Weights of a small image classifier: 18.9 epochs.
Rows from block 4, named by matrix and row number. Rows with one number belong to one channel. Each number is 500 + 25 x the weight over its row's rms, rounded and kept within 0 to 999. All counts start at 0. Numbers have three digits each. After the name is the row's rms in percent of the matrix's.
# convs0: first 3x3 conv (model.blocks.4.convs.0.weight, 96x96x3x3), inputs 48-55, a 3x3 kernel for each
# convs1: second 3x3 conv (model.blocks.4.convs.1.weight, 96x96x3x3, transposed), outputs 48-55, a 3x3 kernel for each
convs0.4 099:494509521515513534482517513479516486480511478482493487561507490537494504519494498474505509474496481478516521490476485493487507498524483503503493469479500432512507543503489514456522546471474482490491484497501487493504
convs1.4 092:524558520493464485504474491504482526486495499472523511496501496523518483498505491524518506522504528507501513483562544515500533485499515501516498482529535482509484513504467518476457475467514511508495537482499510499501
convs0.5 096:515493519513495489527489481500490493492499470482472470515470492518511498524510493528521523542474493485517519452502459493535497507490443506468479494474478525502486505508489518520520494501479503490488487473472538517498
convs1.5 080:532500493515481478468487501517484478487476532481525515513519469497521488500478479481507477518509494516521482492522560527487474535490488506540513511520508495488484497524543519542475471473474488489517549539541503520551
convs0.6 092:516495483467505507474475508505506489514488490508501507532537548513545528491486507507522484493490488551511466512524581463525547545475506515478544511543536514512492520533481529485441511500482503505523479498518484481484
convs1.6 071:555479501508486515505481517501479480517468511500462539467495452488509502474521485491537527469504522474503502508553509470449475492442483450475472462524475464484485501513548512481493473495517477512524525534532534556529
convs0.7 106:478476496507478487468480495487482509542492481523537486522521509490507509463474517477486526514498485523525489502544513479563532464483481511546515463492511481477470533504446532537517455477496495508529480497522486491506
convs1.7 124:618557487513537564504503588476527515506513501541541485505477483496456435520510497475492504485482483507465472500536504496513543494505483476469505489484469504533516525507528514496543535514507462516523453492510540500518
convs0.8 091:508497508524535500548523522497519497493507512497525486465479512503483496470456523461536487514514491494508499494471540515510534517539542495473475516508455477478508543545537501474477491484518504492507518534532510504495
convs1.8 081:467474516489521526491492461450517513509528488504518534467466489471518567504528529523499462489501499514500500486475489512489463509476473493472474491504497473486463494478516497493507503485545501520513487502478478511471
convs0.9 091:508513521501475515503516514479472496505497472526538522511515494501498487539545513513489518482486511530510512536494557524495525494503511506478460518477497498457525477502498510518512518497502519524509520505512469478488
convs1.9 081:520500489454474521511506498502510489484493472464505441537501522507466466561519500520547543492495508422452458504499463492515523532529530516515487486472492539538495491508504471479486478498489500526539493471502532517553
convs0.10 111:491472480508504510495470505477515527486520551503497499495491439491514544526478499465483476524536484465457517507480486476515527516499483531527521478474493498463528484526567461499497403449488490476488519503501513507492
convs1.10 107:518494493485503515516467480500467507506511496531516495513498518510491485528488475515522490480506527569515503498502538507479459546540524505481462504521512483485501547502506477474484542521503492485474486482464518509511
convs0.11 103:509510496513502460523501480492478545461489507454478508516509507525509501516529523473504561410477566437458560498474458464525470523530497488497496510472490533483493502482491461449512471481537507487491529494472522507474
convs1.11 133:462452466511513495503522517466538511515588510552538502457458486485485495490467462572518524566476497527502493496467496495475497484480490519504444513482485485539510532524498517510520455497486474511548462502533446471492
convs0.12 106:486464499493477476507496478519500489505473481498529512488459494488482475493504505505570523439463506523495513517559506520514503448492478457459502522473515518515494486491491528508500473519521503493482497501497517511503
convs1.12 112:501520519507480484504461473515496508521471500496477496477478496491505493484500482471464497479482459483482434554523527512528498447484475493519520529515504524522523480501488467495485503472495466473495468499507540533534
convs0.13 094:512508520506495506508500506553489495510525504528565542514506500490488501494525517510527545475490472552522506519539537526512506493475470584575560512489498509494477485429453498471473538548478499518518486502496484505503
convs1.13 090:531502524502499521474487479541510452541480490507454517516585587520546531491482482457500513513487502481504479535531464519506479533484443500508499513498484492477481511495525499474512520500530459492522506501521533530512
convs0.14 107:511491484484494492497500522488492477493508476480483489490537508501525505541513509516485456482484486469504484474532499545508484549471480513514504515503500516538567471490521467560536498524509511510507501495494509483502
convs1.14 102:494475515502517496478533579505498485458490538471460558470461450479470448522509513473504521530531486516540511472484504482519532517485483457446512485459511509465473520462488516528478463506490498483502498494519483509539
convs0.15 087:472486468469497483461489500507495542488532525485529503526510486505487472532513511517494484510454501551491485487506503464495517528514520470517511523502490512509513486489531558505499559520485516511509486499488517504491
convs1.15 063:524554478484530475521557499491503491474514456506460491526519537514500536516521526544526487540490462535537504554479520501527514474520561537521482529529499426467494461473475486492475473476479518508471553504470516473492
convs0.16 093:520528512496497485508514483477492502512503491503506502492518516473461459485480494503478502497500486474504520532509478502483491518529526487454472495545509441498465500531514509474490524448518487465477489486495501490493
convs1.16 084:462510502471506522471460470483531503473519506485527487526489534508490482543517501536489498506468500540496500482477469496449456516526494499494486497502510481499479514491517507513512535497507527514521537519505519492497
convs0.17 093:509509488488493482529529485508498525501507510525488499527514468535553511507503507484501524523512503506458487487420443503508540501477447496486465551528499514509520552477500539511494462510517500513512491533515505511495
convs1.17 082:489512504467477449505514473522501460541510493544518527476467477519499532521514486506499435512515505528513503557526531550527474500541554566532469529497467466460445456503475471495498497469489505498518486503484459459446
convs0.18 102:465490492461496506476524510486538496501525513517535527455486477463498513468481482464522476450508497466540522486532556551495483482461469473476491471511491520524505518544482524550505500505492492498506490501499494489490
convs1.18 114:553522518521494491511484526510537482522492475494518505489488493479488505503478516467516506485514551512501513533490484481477504502507460490545530484564508524545487464482503507521528488491524521500486497505511513503511
convs0.19 105:489491486481487490509491508540475536543474527514509514485498474492504487505512501534497474544506485496512509504502498496493478507496470453459515443500490530495498490521496478511485520515508479484490498488495507520501
convs1.19 135:491468468489484459493512470495501474499510488520522480494502510498480499505486471499465473492501464505490491489471486479521497508524494542535483596559494598526480499500498501518497487510537525496501511513511501480498
convs0.20 102:497512511495511505493503487515468501487476484471477477493527541493539523459486500467512534487536524490553540500468485542491483475495490447492474507504460492461465480492479491492482498493486482483506484503519490499480
convs1.20 100:476474499470458509495485477504500521501464480529484509504500496542510546469488490526471490485475518478474512541525482505493486486476495501534537497561555503523523530528528517497516503557545481457478480489510493483480
convs0.21 108:497499529494491524501503530483491470488507469493520496478494509455473506493495511516492496496474477520531503510479480473526513504524538497487475459455509519487502488506479502547499498501500505499491482477474480497488
convs1.21 132:489484531500487519521498523471516484479530474513502490473482489484491468492488489499497521527499524514489493539517464514522461495508504483512500497512503500511486491474507501453479520468468501529538489526511482523504
convs0.22 100:491498487499490489486498485516496490513508524485498493504489514498503462487474467500501511504520509468504452522512491501427451547489481520535517490496474504468469525532520505525548554490515480488488468472481473488504
convs1.22 101:496473481481517529487518523469495446513521475518521507489487502489496516520549576452482485494538506507521553500518540532523532537527499480466468505493495496456462436460459449484489486513521521505513507491472519510484
convs0.23 089:515489527513494504490473505480486508469494501508495495488519519479504511479498476487452476575455487538440465517446481502473505522473513467451494566526520507494504474522557473504528500518531509502519510489514481457487
convs1.23 066:459497529454461521527536517522499571486508550488511498515504500554538510519520494557566543526536509499492503516530506498477497464479517505511476499500465497500492470494522514505514519506526503511521495491512486483489
convs0.24 095:472466503472480502494520531502478480477488446470485448500503506520516533487526546472482507506510549461499522458533460521569508516494476517515541528528539524540540487490516501524540537541528498502494505507515492510512
convs1.24 090:488531502535526517523507505501504521488488485487513515493491476497477504481472466462479473493518467531544528471507512460512464504563521483514505467523528471475510445463490462456468498510471475498492479466460506508509
convs0.25 109:475498507496511508485501503524515513491473459486490481530536533501505519470484488502475502468448496509508532505528514527515502506491552449474470479470473467465485482502487465521504507537564509524522482475496470473475
convs1.25 108:504502511487475485494472465455503506494460500509479502519496502503486494496476490499495485502520472480496490490505500465509503494521488509494497538517491571529497486480473525544524508525508530505477504480463527544560
convs0.26 102:503505500529508517480516507506480509496485531511467524469480478505509484489524513490487509531513535484444496566488543482495473537482465549532553543526511519486454483448465511455506538558461487492508492497505503507506
convs1.26 098:522506487538502475541536475527491508491471473470493488473481508509493519517530544495510517511505473485528490525537501474508537484507543483476472487467474473449446493488484510505512523508478462479481504463493544539544
convs0.27 104:514514481505504473489493498494540524511518534525526525529527512503516502512503483504484492505445498498474525451472545477489497470463504497522512484485545475469544547486408521540432523563502486505502493492508497497508
convs1.27 101:508486482490492481505499456489533524469528501482537486509484520503501502512493516487499507502482506509517495510452490542493504487525490495485488519492506488480482484523520475479527492474493505503493529511500579554519
convs0.28 098:458525502486509508511479489532509481556499489528473480499492491513518515524532517477445474470474446535550486487505482530472473525433471507519551467464503511533498499481470479514499497492522493507502487491495501484500
convs1.28 093:493495546509522541474485489510517460513510468518519467503513515491480505492498517544509464531520514518484491530526553483502543516522524483487466485534483494540467496461476495491491470473514497510498466497478476503515
convs0.29 096:472466521525511523504502556495497490483540469514496470486502514534513487518493489474542503476523521530535514478528520474491511516552446459495464505483464515486454511493492510510515490469535477503510479487513516527516
convs1.29 080:540481522490505551503546563531510487522518518537468537487486469501480492499489481469497514497499512513498513491512477509498467526464463476480514481509532490506489477468467497517497491488472523510514521527514466476477
convs0.30 089:527511524541515515503493520510498515501486508493462480496504540507489524523493495489498450507525564490519486534467489506463501475470449467487464483508519475514477484483489494499514513503542482509512506502522489491510
convs1.30 077:470475512476487502478479468500497518470490522472456517499485469487495488481485456509492495490471493476468499543472492528484492521475492474502507488523508490502490558505483510524514523544489484467493491510532472486519
convs0.31 101:506511482486495523491480512504484498502477517505472480489493457466505515533514531517517544494474477474468545454529486518517509522598552519539533509536542548516498521562562458539530475508478489495494504501486504520517
convs1.31 097:530489521518497516529507503513520503470501492509500478509474487547490497527498514488523474488489479548506509490522485489508484501492506463492512479472490457462507537492502501451485480480489521498501502495482526531526
convs0.32 086:487493498496490501482476488491508520478492489505518505492505475477471484518527528488439512521442451477488539516480520468473491526499478512495508499516507534520528502523471529533492517521512512500501497508519534525532
convs1.32 061:512493494517505535529510498488496494515511537486471513509520552535510494535499477519482477494508497517518497521519468508487516513490490487478475509526495484496482470494516514485512486452490462506516492502514460500487
convs0.33 109:538502485525476503522516504453510507451505499513490488513502494513503501539523499461486532465513537518490498491527516485463495486482487530482432484472516460533501499484534521491460504449435489496481486497506497513532
convs1.33 111:503465539478444482525507496466463507494470494488517541453495497490469441508490521500480493473473483500494510471520533485507520489506514491543515491520538524518510494508511486527523493538528533520502506489480475502500
convs0.34 102:516515514494466490511486480505504484511496487496526507482466472480461453512539516490503431457470441486515495489479563442490483447455515511501515473447515531541539484489492512531556497498476507509516486482479521505495
convs1.34 117:490464483507478494475470525503476496515488503475473495524507500497524507433449452526521544540521526548538556455470486462477474467491480531536523493507500515479475479469486488484463497463430496478478469458471538514520
convs0.35 098:515506518502503500494492487509505517512475490494487501498502514487501504480504519474496514475487533487520541515520527538517516540468497483468476455458474499507518439454456429453448503511486503493508515500509491495507
convs1.35 108:506523519563521486551564555512472457474461471477472487476491480484497492496493513497473481499502488528533508516513502516525561476540537493491492507497494489490502490502538496469499477475491543512522532494543533508553
convs0.36 102:525512496543530510492508462503497513503488527487495488490508466506520497472471453509477498518540539523507526488530471480491454484491513487470491499493500529554542490521488483536531446481473506499486518500484486486493
convs1.36 089:512450462530489497541509514469468493500497504515509468518527533477477494486521554506525519505493465504475466512487498496472509505502549502477470480503489468501487526541527538536506491491530509499499531471469585565564
convs0.37 093:501509489495513522495517489478500486490490497469509524521534514487481515505502507465468501523517520565561545504493560490483531474474512489498486487491505510523570574512507482438496477483517476496517517520521500490476
convs1.37 083:496529538529519512469461441492508470491518502503484516528522524529532559473474495483495502500476503486480486477500495515482501492473466502489516469521513488541537494491505499475517446501512519507477527507516490499495
convs0.38 091:487481507502505511518500515513503496490480508508496502518523478493520481514516481501511496509524479471485495455498572513487568491528553501501502478473507488458480491469436483469459492482457490493491508507512495500513
convs1.38 074:524500504547494508536495518485497463525510497516527512482507532503519565490487506492493482504479482517520496501504505461486479499529474498515505495557536488517539508521494512537554481512528498482515485494503444458458
convs0.39 102:491520490508532520532530507494508502497484469494484497505521527501481511527528510545541541523501553483479519484473498575561474554555528523514504530508453493529451471522535441437492484467461502489483524516491517525514
convs1.39 097:498461448543494479500504513525489488529532506501513547478432416516484474499471499446488497491470475494534528471576545447497517473459497502498482475508505535507508468446489522463513543546510520493520472463496467477485
convs0.40 094:482500491481493504484510526516480472559503504532509499471479485487474481489469465505445440493477486492478466481501478518526485541517466533502508492486481520487486485486492498487483480476486495503481491488486505511517
convs1.40 130:503494477491496496452494521478450470492464476521485507525518525516474493550493521496487487511513508516531504506504507528528524534509540450429432480475479491485475503503516502493500509496509556540574500451470479452435
convs0.41 106:486507525495498515493501523536491475525488477534494487496496517504499512499494501522487490487511469479521452537504502475467520493490530519494523545516525522526510520479483510483488507492485503502524500500511491489500
convs1.41 097:495515498468463494503458474501535512514550502525540489493506512471468467466471447455511579477472557489459541497472465515509495491522504457489509485501505516520511557509511533501488492506501494528526478501511439457477
convs0.42 099:492478497500490496502488503525493509490490525495493496496476488511507486516516501502479479481517561509531516529496451504505562508469570466494514533483507494474541534531488526509482528519451501500500505502498514505513
convs1.42 101:523491491509511488505499475498527488482533429533542486483465511499500514525514504486457489479493517473479512473489531474502464479493465517503515503500497528486504503548526509501534467477497497507491523503461497496476
convs0.43 110:516500490526506492516496492492471503508490528494489512527527523530529517512513510490484484495542520526537506465459467463441438466454479468470452483495509503533526492519524479482506470480486507515513503519523512530532
convs1.43 118:447485508472504528521531524545518497551518506567520522498472491522516532530554571505510499490508493457475476498502509481495516503468477497499514498529537497530533481464485459453485470446463491477489490465487472474489
convs0.44 102:516486488491493480505507479460478492474490512515505501496493484506511493492524514475461434551537537472465477450474507492519491486512511473496480541560546487558521468509498488449478508520496484484501486513501472491500
convs1.44 087:487494533497493479513521517512533501523538512503539479476462483531529513519487492505558565505502489471486475525510465521507501548488482472488510544519507454471499477456454499514502501471472483511506509534506493482447
convs0.45 102:500515531513513504517512514472486468473489488489513481485484525515519501506510493510534518541587539512538509498529461472518534469506519525492503523533529467472531486469471519514516549531543507501505487507504483483496
convs1.45 114:471486479469472507487482484506536526531536524541525494510487506567521522541519496519504489467500471449448449524515486495478470480503484468480502503531553492492491448459472469488471473468470486470472462466472460459461
convs0.46 104:475484464484499500499508516509516542533535529523512512490477486485492472507489478496537533482459458495511483519496500469485522541514525510495528477505496511485496540538523475474463473455465490477482489497507510510505
convs1.46 139:523503492481465461487481517474478507503473502466455489578525554534522544510480495487484496518513504560542523506503491460514510472470528499470453517510484471475477473496469484509496451483441466465462479481489515519503
convs0.47 100:485489509502475496522497505494482499488514488466480495487510521501497543495473502525498483513504456525500481500482471478492468511464525514483486525465499535489522470528471528510502483474473530483482533517488518532502
convs1.47 093:471518520491526501510501492507508483501501497514490498544535537515526515522511492509482485527493530556513505510510532509491514506498508521560530528565518504542505504533513520533540525500522514468481485492495436481490
convs0.48 112:505508509499506492503495469540531513572512488516489498531512499536493460523476469515460492515472505519480529569525525499518530493534528497466506461477513485505539497502493514471453508476451505511508505494507498489496
convs1.48 140:480510462485481476438527506493512538501534527528536492482505511475494500489487510521486476505475449530514478530479492516477512490450499523561497538523488509547514513501532497488521519480453510507492488486493511500531
convs0.49 107:497495501497495500504504502495482472502487490505497491489490495488469475480466480492469511494488501502488516507507473510496491491497476528517542515509523518513530501477514458480504452494515506512498511512512490491495
convs1.49 139:453476456474501490462500508535486478506476489511486515495507508500508485497514502495527515509530522469505498497468491485459482484460516502497505527520525533508514491492485507476491516502522529512512524498537486507529
convs0.50 101:504495478518517480491515512490496498484531518483505503517486452505488466512497486544522532566504495513482489443444447468457517479521560561571560522523502493483497495498520487499484545478508513508512491494509505523528
convs1.50 097:525515493476488473479502507494493506485477482501498484484488513472462472507501505472473474491507519475513518472511564530506526495520496480494488476469485482468492503486496500493484502516495534517508499471477494500524
convs0.51 093:478505491496509520493483487547480492528489483518509487506490479516518493507521506517514502482483499482513476535549476450546490441518553521562494522556509483537506481445525517471540518491522497514486504506510504491509
convs1.51 075:485491513494502497481488484509486456531499493524474455505482474522495493517497469480500519511512503494529521498494473504460461452437452488542560500511509490515518473517518501534502477490458494505519508505528506492527
convs0.52 110:518513511513500519500498503467476505435449506473454490455477537450474538452474521453493527451506537474492488505459477537466451507438471517493487537457463544469466465489525475502578450483532512508507508501497510499491
convs1.52 139:514477549488483504500500482488472491464489450484515441512495484520507510523502520468474477502453495500464494507501530511507521531519493497470510503455521486457527527495503517495502525531504499480484511487505488465504
convs0.53 090:502499506479468480491476465487487465504510489516504461515503508519511525531509493431481506488486532474470443493477487479482480454481494473520562532581553468549517521495495486512476458450499506516516488514502487491502
convs1.53 072:503512516469515516464510486516469481496476467511474483504498505501480502516515543549562514501531512492515506558523512508509519524520529503495477524491470474499504506491452519532491531487517529527491516496462488473489
convs0.54 092:483483499486488504509497512477501480457464465507504502470474499506484522509498541534475456523518495485512533490478521517500489526541492536501508537510520526464484532507475510518491455462509500493498505509483516521504
convs1.54 083:492472533497490501536532547496483475484485483535507486501488481513508461515496510476478473504516502512510520507471510484475480477472493485468450479453500488501517504523507519525515543510532499497498456470441463476456
convs0.55 106:503501481490483487497518488472489499492482493520502510502498487499484488479488456499472460509494510501493502557503536521551522476484495511514528496530481447507472534523488567564532500518528496498512494513506500498496
convs1.55 098:530531540509493504518508484489530501504508498467504476533506502460444473504513558460502526500481502509486513466491487493473487500513501459504493480506501520513529465485470446521486473505507545507523498507517493502517
convs0.56 101:496480507497500476497491484538514512527548503505499501483484451494499472494479508461464493498550499485473487522513458468475503512493524485470503508480496531516511479478473538507484488485480489492487491484491473480475
convs1.56 103:516513496516498508501491496470462498485462490502499497547556554462468509502514521534522519495501509489503491525511494512563517535544556511534549437486526483508538460490485500529519524518473542549519500477479546511524
convs0.57 103:504481498517488465500491494478518552470524531485539535509504510494482511512498519469538532450466524532486531511506520528500521510456498524482487560468504540457490484559539444520529483497494511511507501491499494500498
convs1.57 091:506545522516510515482484469499484516487539543495500509506502487474504518477496537509492535525517500518502467436490478469466498463499503465520505476510489502514484505499518531501518482494532516495478514498475479513483
convs0.58 094:512508520522519497479494481520493509522476493526499479490509497465507491505512480485478497435435439522538517487524446470471480450495511456491473445512475551525504534514561486528547468491566515521490504508510518523535
convs1.58 083:495538527517510538551493482499521497493502442530517455501481510513541499497515516489480515483515539508512511520504495491494494485478468457491504454490506480500519505515507462475417477486450451494493502488489529507504
convs0.59 108:519535496509482493465462471468488491486495539522505509492494489498493494492519492467441470444501496525544503469451482495484493527510515541546511493450459495520479525514514508492482517489510499521520493486496506508499
convs1.59 127:516518506494520553481494563479474532496503506509498490503508494517531494484463475533516502504494514512510535523495545491481532502515501519520514548536515522502539488472516505487476538529530476467452475480485542559588
convs0.60 112:509515503506537493497498498519501470497502478530515509522531517524493462507496480512507501489482511496514511531518513523471477475467478480506501545518450462430469492485489464475525492534550511507495512525508517495480
convs1.60 128:455484490487521544522478492480481504502512502501497511512521519521513481498497464552504509504501518496517536486475460519481456496498502495498470538511486520523489481515483483520476490494449483465488459466484542534531
convs0.61 088:493498528535529514532505500501480514509498486492497468522511527501507485477476473486495502528502544537510549539523571556518519479507509498481504509496517558536548493477503503482517545510520491477497503484478500491493
convs1.61 069:459487482481500495480542507483524529466560497467515476548517490512469475499470492499484514473460491503474507465497465467499488425465481507486479478494508470486488497506512492499493474523488539484471538502499527528521
convs0.62 099:495520470483479479496508488460478481478477491487501496490519509517519517503511487514538530456475496520560517498508462506537466472519464492542455541514507483522476518514510495533511482532517491509492533514523510504498
convs1.62 086:530518557548502486539487509493509491510477497494454538483495493481484450504492477472501488497500482507533482523504554467499520482507501474514459513529503516517523458497498470499510485481490495513478492493479502512528
convs0.63 091:486462480514498530498495483494520505498539509495494508510499507506502534525502505483514481490524475522517504562481510494523503483436467551523490572558479548538477466478470533531507521535483500503512492502507503507512
convs1.63 076:481508530488518486532525479495496466505514462528514472434462456519502517478461463510494511493476532474489530535522516503532516480492526516516507498502485510503499566538518495501520490439490456506499535505492507505513
convs0.64 102:502497467478473469502466484507513515511537541502545541552519532531503485538497477475506438452520492473482451454497525503527527503456482428437472427440453452460464493517520499478459530531484517503489523491481514489478
convs1.64 097:535494481521499494522530503514456458509463487485491508494475472484467465493489493480515514532524496502546508516496512511498509569457431505493509467491489498488491497515472509538509516531489507508529491507537493487506
convs0.65 091:533532499518530485533529505543519505494498524503478522493480476518490493494494508486470566506460528499492456487527499498479484522463478508533546495509507501495487481488512470471505492530534526506487528517494501480470
convs1.65 076:534514497514446417482493475493502479521518483493525481490481486489482484580545540505515540481510507463486496526540490501507521521513497503486460504490467506473468519494435536521487467467470499501511515492494488479461
convs0.66 100:521512512519522527494494532491508497476488477485499486497505511500539526479489486486515523542546540483457465541476512496478503536477494476508499477475494455426446451448487468507529550535520500510530495512507493517508
convs1.66 093:457459503473502493470512478527545524494473482490499539508479493482462501506514563485503484457489507490509492480501520473466469464481512520508532536548563450474468506468483516506515483478503482486516501487526522559543
convs0.67 105:485519533478507528501510478471507486533501494525513466512509537476458480484489473527476471554496459565468463524453451591504441477506462499471507486477485458495526479455515550469484498532552503513500495500488493482484
convs1.67 101:468510541531513509534470464515513512497512502487574493501506460465465487499527500509512512490487526509479481523503492509552532545526527524534521501517521506513514504480486464461484510528486487509517448485531480449515
convs0.68 089:541497492493504496495521505505507501508473472497494496489522478481490484490481492503506544454513554467484493494536487523519536492477571498526482472502491547513525503511444458518429499457434483491493470464495477489512
convs1.68 075:488507455467522474498560539510501491489467530504454536553531554477468488501496507526462493484527500495489457499464489532466515535502473476474478493487511483501490501464497569553538512490511503511517477495479466474502
convs0.69 101:473476507476492522500500505493501531520512522513499502484469490484480523497480492495467445503523489467488488453460532522496499492491512468452480510506502515525545508513514450490552447477490509498501491474480494501497
convs1.69 105:499483517531501472496505547538513538484482535500491533493496477495501491526536470507500528533557508493493523467485453493537510519509476471523528489509519478477507444456488561510498483487505478500488473486486454468469
convs0.70 105:502504484497511496488502501535502537535483540500474498493499495496508517461492513476470474489503510485484460485466467475461474500528486505497489483511491498490500471516501486543539496558544511495477486470483487480481
convs1.70 122:481537485469518501504495533553489471545488513517490475535521504498488478476490467514510509527535502468470479492491490506465470493478509497548475462567460471521437541514491518529540496514562532505520529505502511511501
convs0.71 096:526511486497515502500525483497526529531504519521485510531498494494484498486498487489534508527474430507504489485500492454487541489535529493451484460435476536517470484498558495493536519518525485492484507521508513522503
convs1.71 084:495473473500538475510511514488532530497505518504527537499473516509481506508506486478475472533499490532520530500538501535508516502519480523506490550526472503487497501482468546465430538467478488509485536498456502503481
convs0.72 100:516517518500517492488498498478556498493524490519535506479502516482507509459485501511477489548510525496560509493480471541529483516560469502475435499545490494477484482500508477495504463490453497499485505518509509487497
convs1.72 086:526495504467479532536496526498492515484472522531512498509544539493512502531517493488486484526518481499503464470506498481523550495446470503493497515539510502517514524505511525569474544582543431480514471465471529487488
convs0.73 096:481487490488491516496467498521486486494490496517521508533521559514470505508466487510550569502502495491506506456487500486481464489561534485495474489508512453456519536557485512536483478491462485496494490506510489497506
convs1.73 090:525508484499462467490495452498503508499463476517489514482493550509514521526543537486492464492519495498524480505479512526498514545538497506516522503475507466454496520512494481501457513577519514519504495497510528518527
convs0.74 103:476476510512504490498498500548493517539504501504484506495491520517491517513487492503482508470471498529505479535495487484494493501490496497516503492536519494516496491532529484534518490484516476487475490505511495520511
convs1.74 112:483520485477524501522510495509486494521498483503457513500518488480500457485524508496476502498538508482541516487473483486503511457479498466491485452450452472442463480476484467486476496524489520541561526552535516501486
convs0.75 096:508497479457472490478502509507513481469492479464498513486484461485466484508520504478524565520568484489515458519522503461468471471512458476491484498501523485488478524492492520497501513484482498494511501481509508508524
convs1.75 083:481488483537501468504494523529503480530488466503497484496501529507524531513525557503507497492511545474490487488506529489497528475481501483510512460531543449500492525507515483481477469482502485497471477495480511505489
convs0.76 106:519491496515500481501504498533511471517494481488498484528483475550505465508529485527493483575499463527515500513484510545560510496563518517515522497493508486466497491469531485466523505481532507509510518510495503511493
convs1.76 139:502486471499473463508543499503523522473522523467570504529527516476503500506498508444498494458463482465482472503515529534520523523519510471476505493491503503500486500507506489524491503553493524520494500512473504505476
convs0.77 090:516514528458505507468499517504528530533506506482510530486507537509508501495528515465505507534498485501552438445513521497537499510505556492517510484497481480502480515494470488524461514489515488477509487463491499488487
convs1.77 069:525514536531490484528500465478518529450498481444484517528528505480516494467471488500510471498509486482492481484459498474517473500495505476513522461523504467508497516525513505523483512491458507487482505516509541506477
convs0.78 108:498483478508494492488490479477508472478518551515474504486453452542566498472481496494523523432453473536478437502570468541544519494478512486465488469518514428464488484504501473478502519483486511502486497510493501478500
convs1.78 110:491542506501479531554503476502467487514505467466521519540493494483521509501496506509507553528509517543508485489519486526526505497558515510540493472541536475523542525499498502473511500480510543496466528490481513498479
convs0.79 104:476454483482477493497496500476507511481496512455501486464472491463489495496521537569493455498474487481520482499528535516485470503527495512533474512500514496506511520492495476526525517545527524508512541502514496502513
convs1.79 109:500524532511484533569506496516513507513496487515493492547513498569546521500516497499500515495549523467505494503505540491485482515519479488462555516503547523522512543465481504477499483506492447459459479475481502495480
convs0.80 109:532525515519524506499508494486493467503539486506498469501490521511498501487482490490506515515514510535522515496485500472509492556562536465474499457500482526532530546523546530498521493458458493501500496498496469477478
convs1.80 105:521516495483471503487500505499509548496495507496507491513506506509490494485484508522504468502465470502506464504486508497470481494478504542510494481477474485517520506523517516523504489501494475510503478472467519514505
convs0.81 108:488493505501523518500505510526522526483460489484488492528518510498506519481461466592609580478464501484519513446482483478456503472477491500501519478521474491515471534518504504506508495476497497499502500502504503497497
convs1.81 120:491507549493492512496496504457479494471462492483496524511500511484512526431449470453438465481470501452482484480490519506475516532505563478504496490512496475490496466500492496513532519514539482477478462485473480491480
convs0.82 093:491519496490507517514520524509521500500534525519541509464479518460481512511525496553526488535452507409456537500480528523501470506511480523537549558513523465503513431497561505535540557541520506503505505511484488489478
convs1.82 085:460468491498494524513546486515509486495512477500488506528520489526487495499472469493517478497511488482488496504512460469515498462459456510503505535490484496467481493479491487512499525520497478461513494487507505531497
convs0.83 102:482483475492485482504504472501533510491536509466486513531522499493520505485507508552579510516506465500492491506484525491511554502503496511523523508503526505529501451476469494460457451465468501491489500498486519523506
convs1.83 102:565519503511493507534538527477512498502553479500523478515515556486463515532476489502543513495496485488509496458477506466500491497523509488511483501494509495497505502484504501491510524516495524537545498503509460475479
convs0.84 099:480473462498497496507502482527535504495484505512494506479451462464488479510521521478525548500480469488480504498520527509488446461517530512532539443538459446511435491491480556552501516545500507510497499495497487495485
convs1.84 089:509533543512516473540463450471513524490479542443544521523487495509492536529555530495524516477506534491485483469477478480494487472525560525523518505550527495542534504485464498482442467459465492508523443496506463458476
convs0.85 106:495510489493500491485482498497488494509509521511491508501500488496510511524530526513479499499546533488501485570554512488512463487439459509522482546533541515491495438461516517501500542547538506506484516502477489482480
convs1.85 099:472504495493472508490480477494494517505520516476483496462458458503523521474484453513538513472503481489461478516472430498504483447461480474511497494518516479502502515526489485485523447489489503487487496516535533558560
convs0.86 101:498508506527530484531519528501503490489487485509502518491487482533530550534528555489471469577556519498467431554503537511459476502497496515521514549540551491458504462447449459458452456494522462481503499506498511505489
convs1.86 096:499497495464532525501512508502525495514524488537529514518504492478494478443425454471487495496514551519522517516502518505495487477501497508486507507523523477485479537509484473478490480471481461453509508513522550522526
convs0.87 098:516505505494497506495514490493496481482510474476496465479514533504530515463487474553487487527521534484522520477543462470547469530509459504497516517508509512521518493547548515511529493513514509518504517528509501498489
convs1.87 087:497481457510509495449465554536555504528525531553512538462502482509510532506473484507509486496524480483460458485517547521477477535495479514544545517528530475475488464493485507554545485483503518507488492498511500509494
convs0.88 100:502507506520502497506514500510484502524481508516482509484530483498496481517508478483499508458493521487460514506483528470454535497512540474465475477480465459452458501495463502517458496501471514495489519502490512514501
convs1.88 090:512487518517506469498463455517516486526529515496526499483498551489523538493521538510504505505515499501487506479488469527522457506503449489528497496499470510508486500528537494526517528512537528503470509515480500486465
convs0.89 100:489500518464512503492479493514479495519497519477485511522480525513505502495465494525486500476490547517470499469496457498557558522537536476469485471496516502501472565491499556472475546486454503503496500523512495505505
convs1.89 080:505508459487531507490491494518489467489497484489470471487501497514511526506492458526507524527502504482482496533491482499516468485493545498491525517535537477518542488518502447537551523529527475495513478510492485473482
convs0.90 095:496499502498492493498495499498520487495512479524490500505495501469476524483502509525547499530517484487533510514527491529503498502522481465476502493499530482486473539498532526522520521462520505495497499484484504500498
convs1.90 085:517508488498477472470473496491521496497498482487504557500497509527503522489513553488482496492497506489505501474519507470481516492463475520549554506529552471515524479480478513523486524532490524500472508493453485478458
convs0.91 098:523532525493489498519503508465521492470519520473484482488490500478468484501486474481504504442557528403450463476523504487457478498517477515519506499507513503517521498469493565497505507511520498490504478490500511507512
convs1.91 106:490468488468477476474460489521486504499484499511506510503509507458464463460444468498456477528512489530520561514496528511508502506483496498535534512534501479478470508524445533526529522566539513482471497452451536500494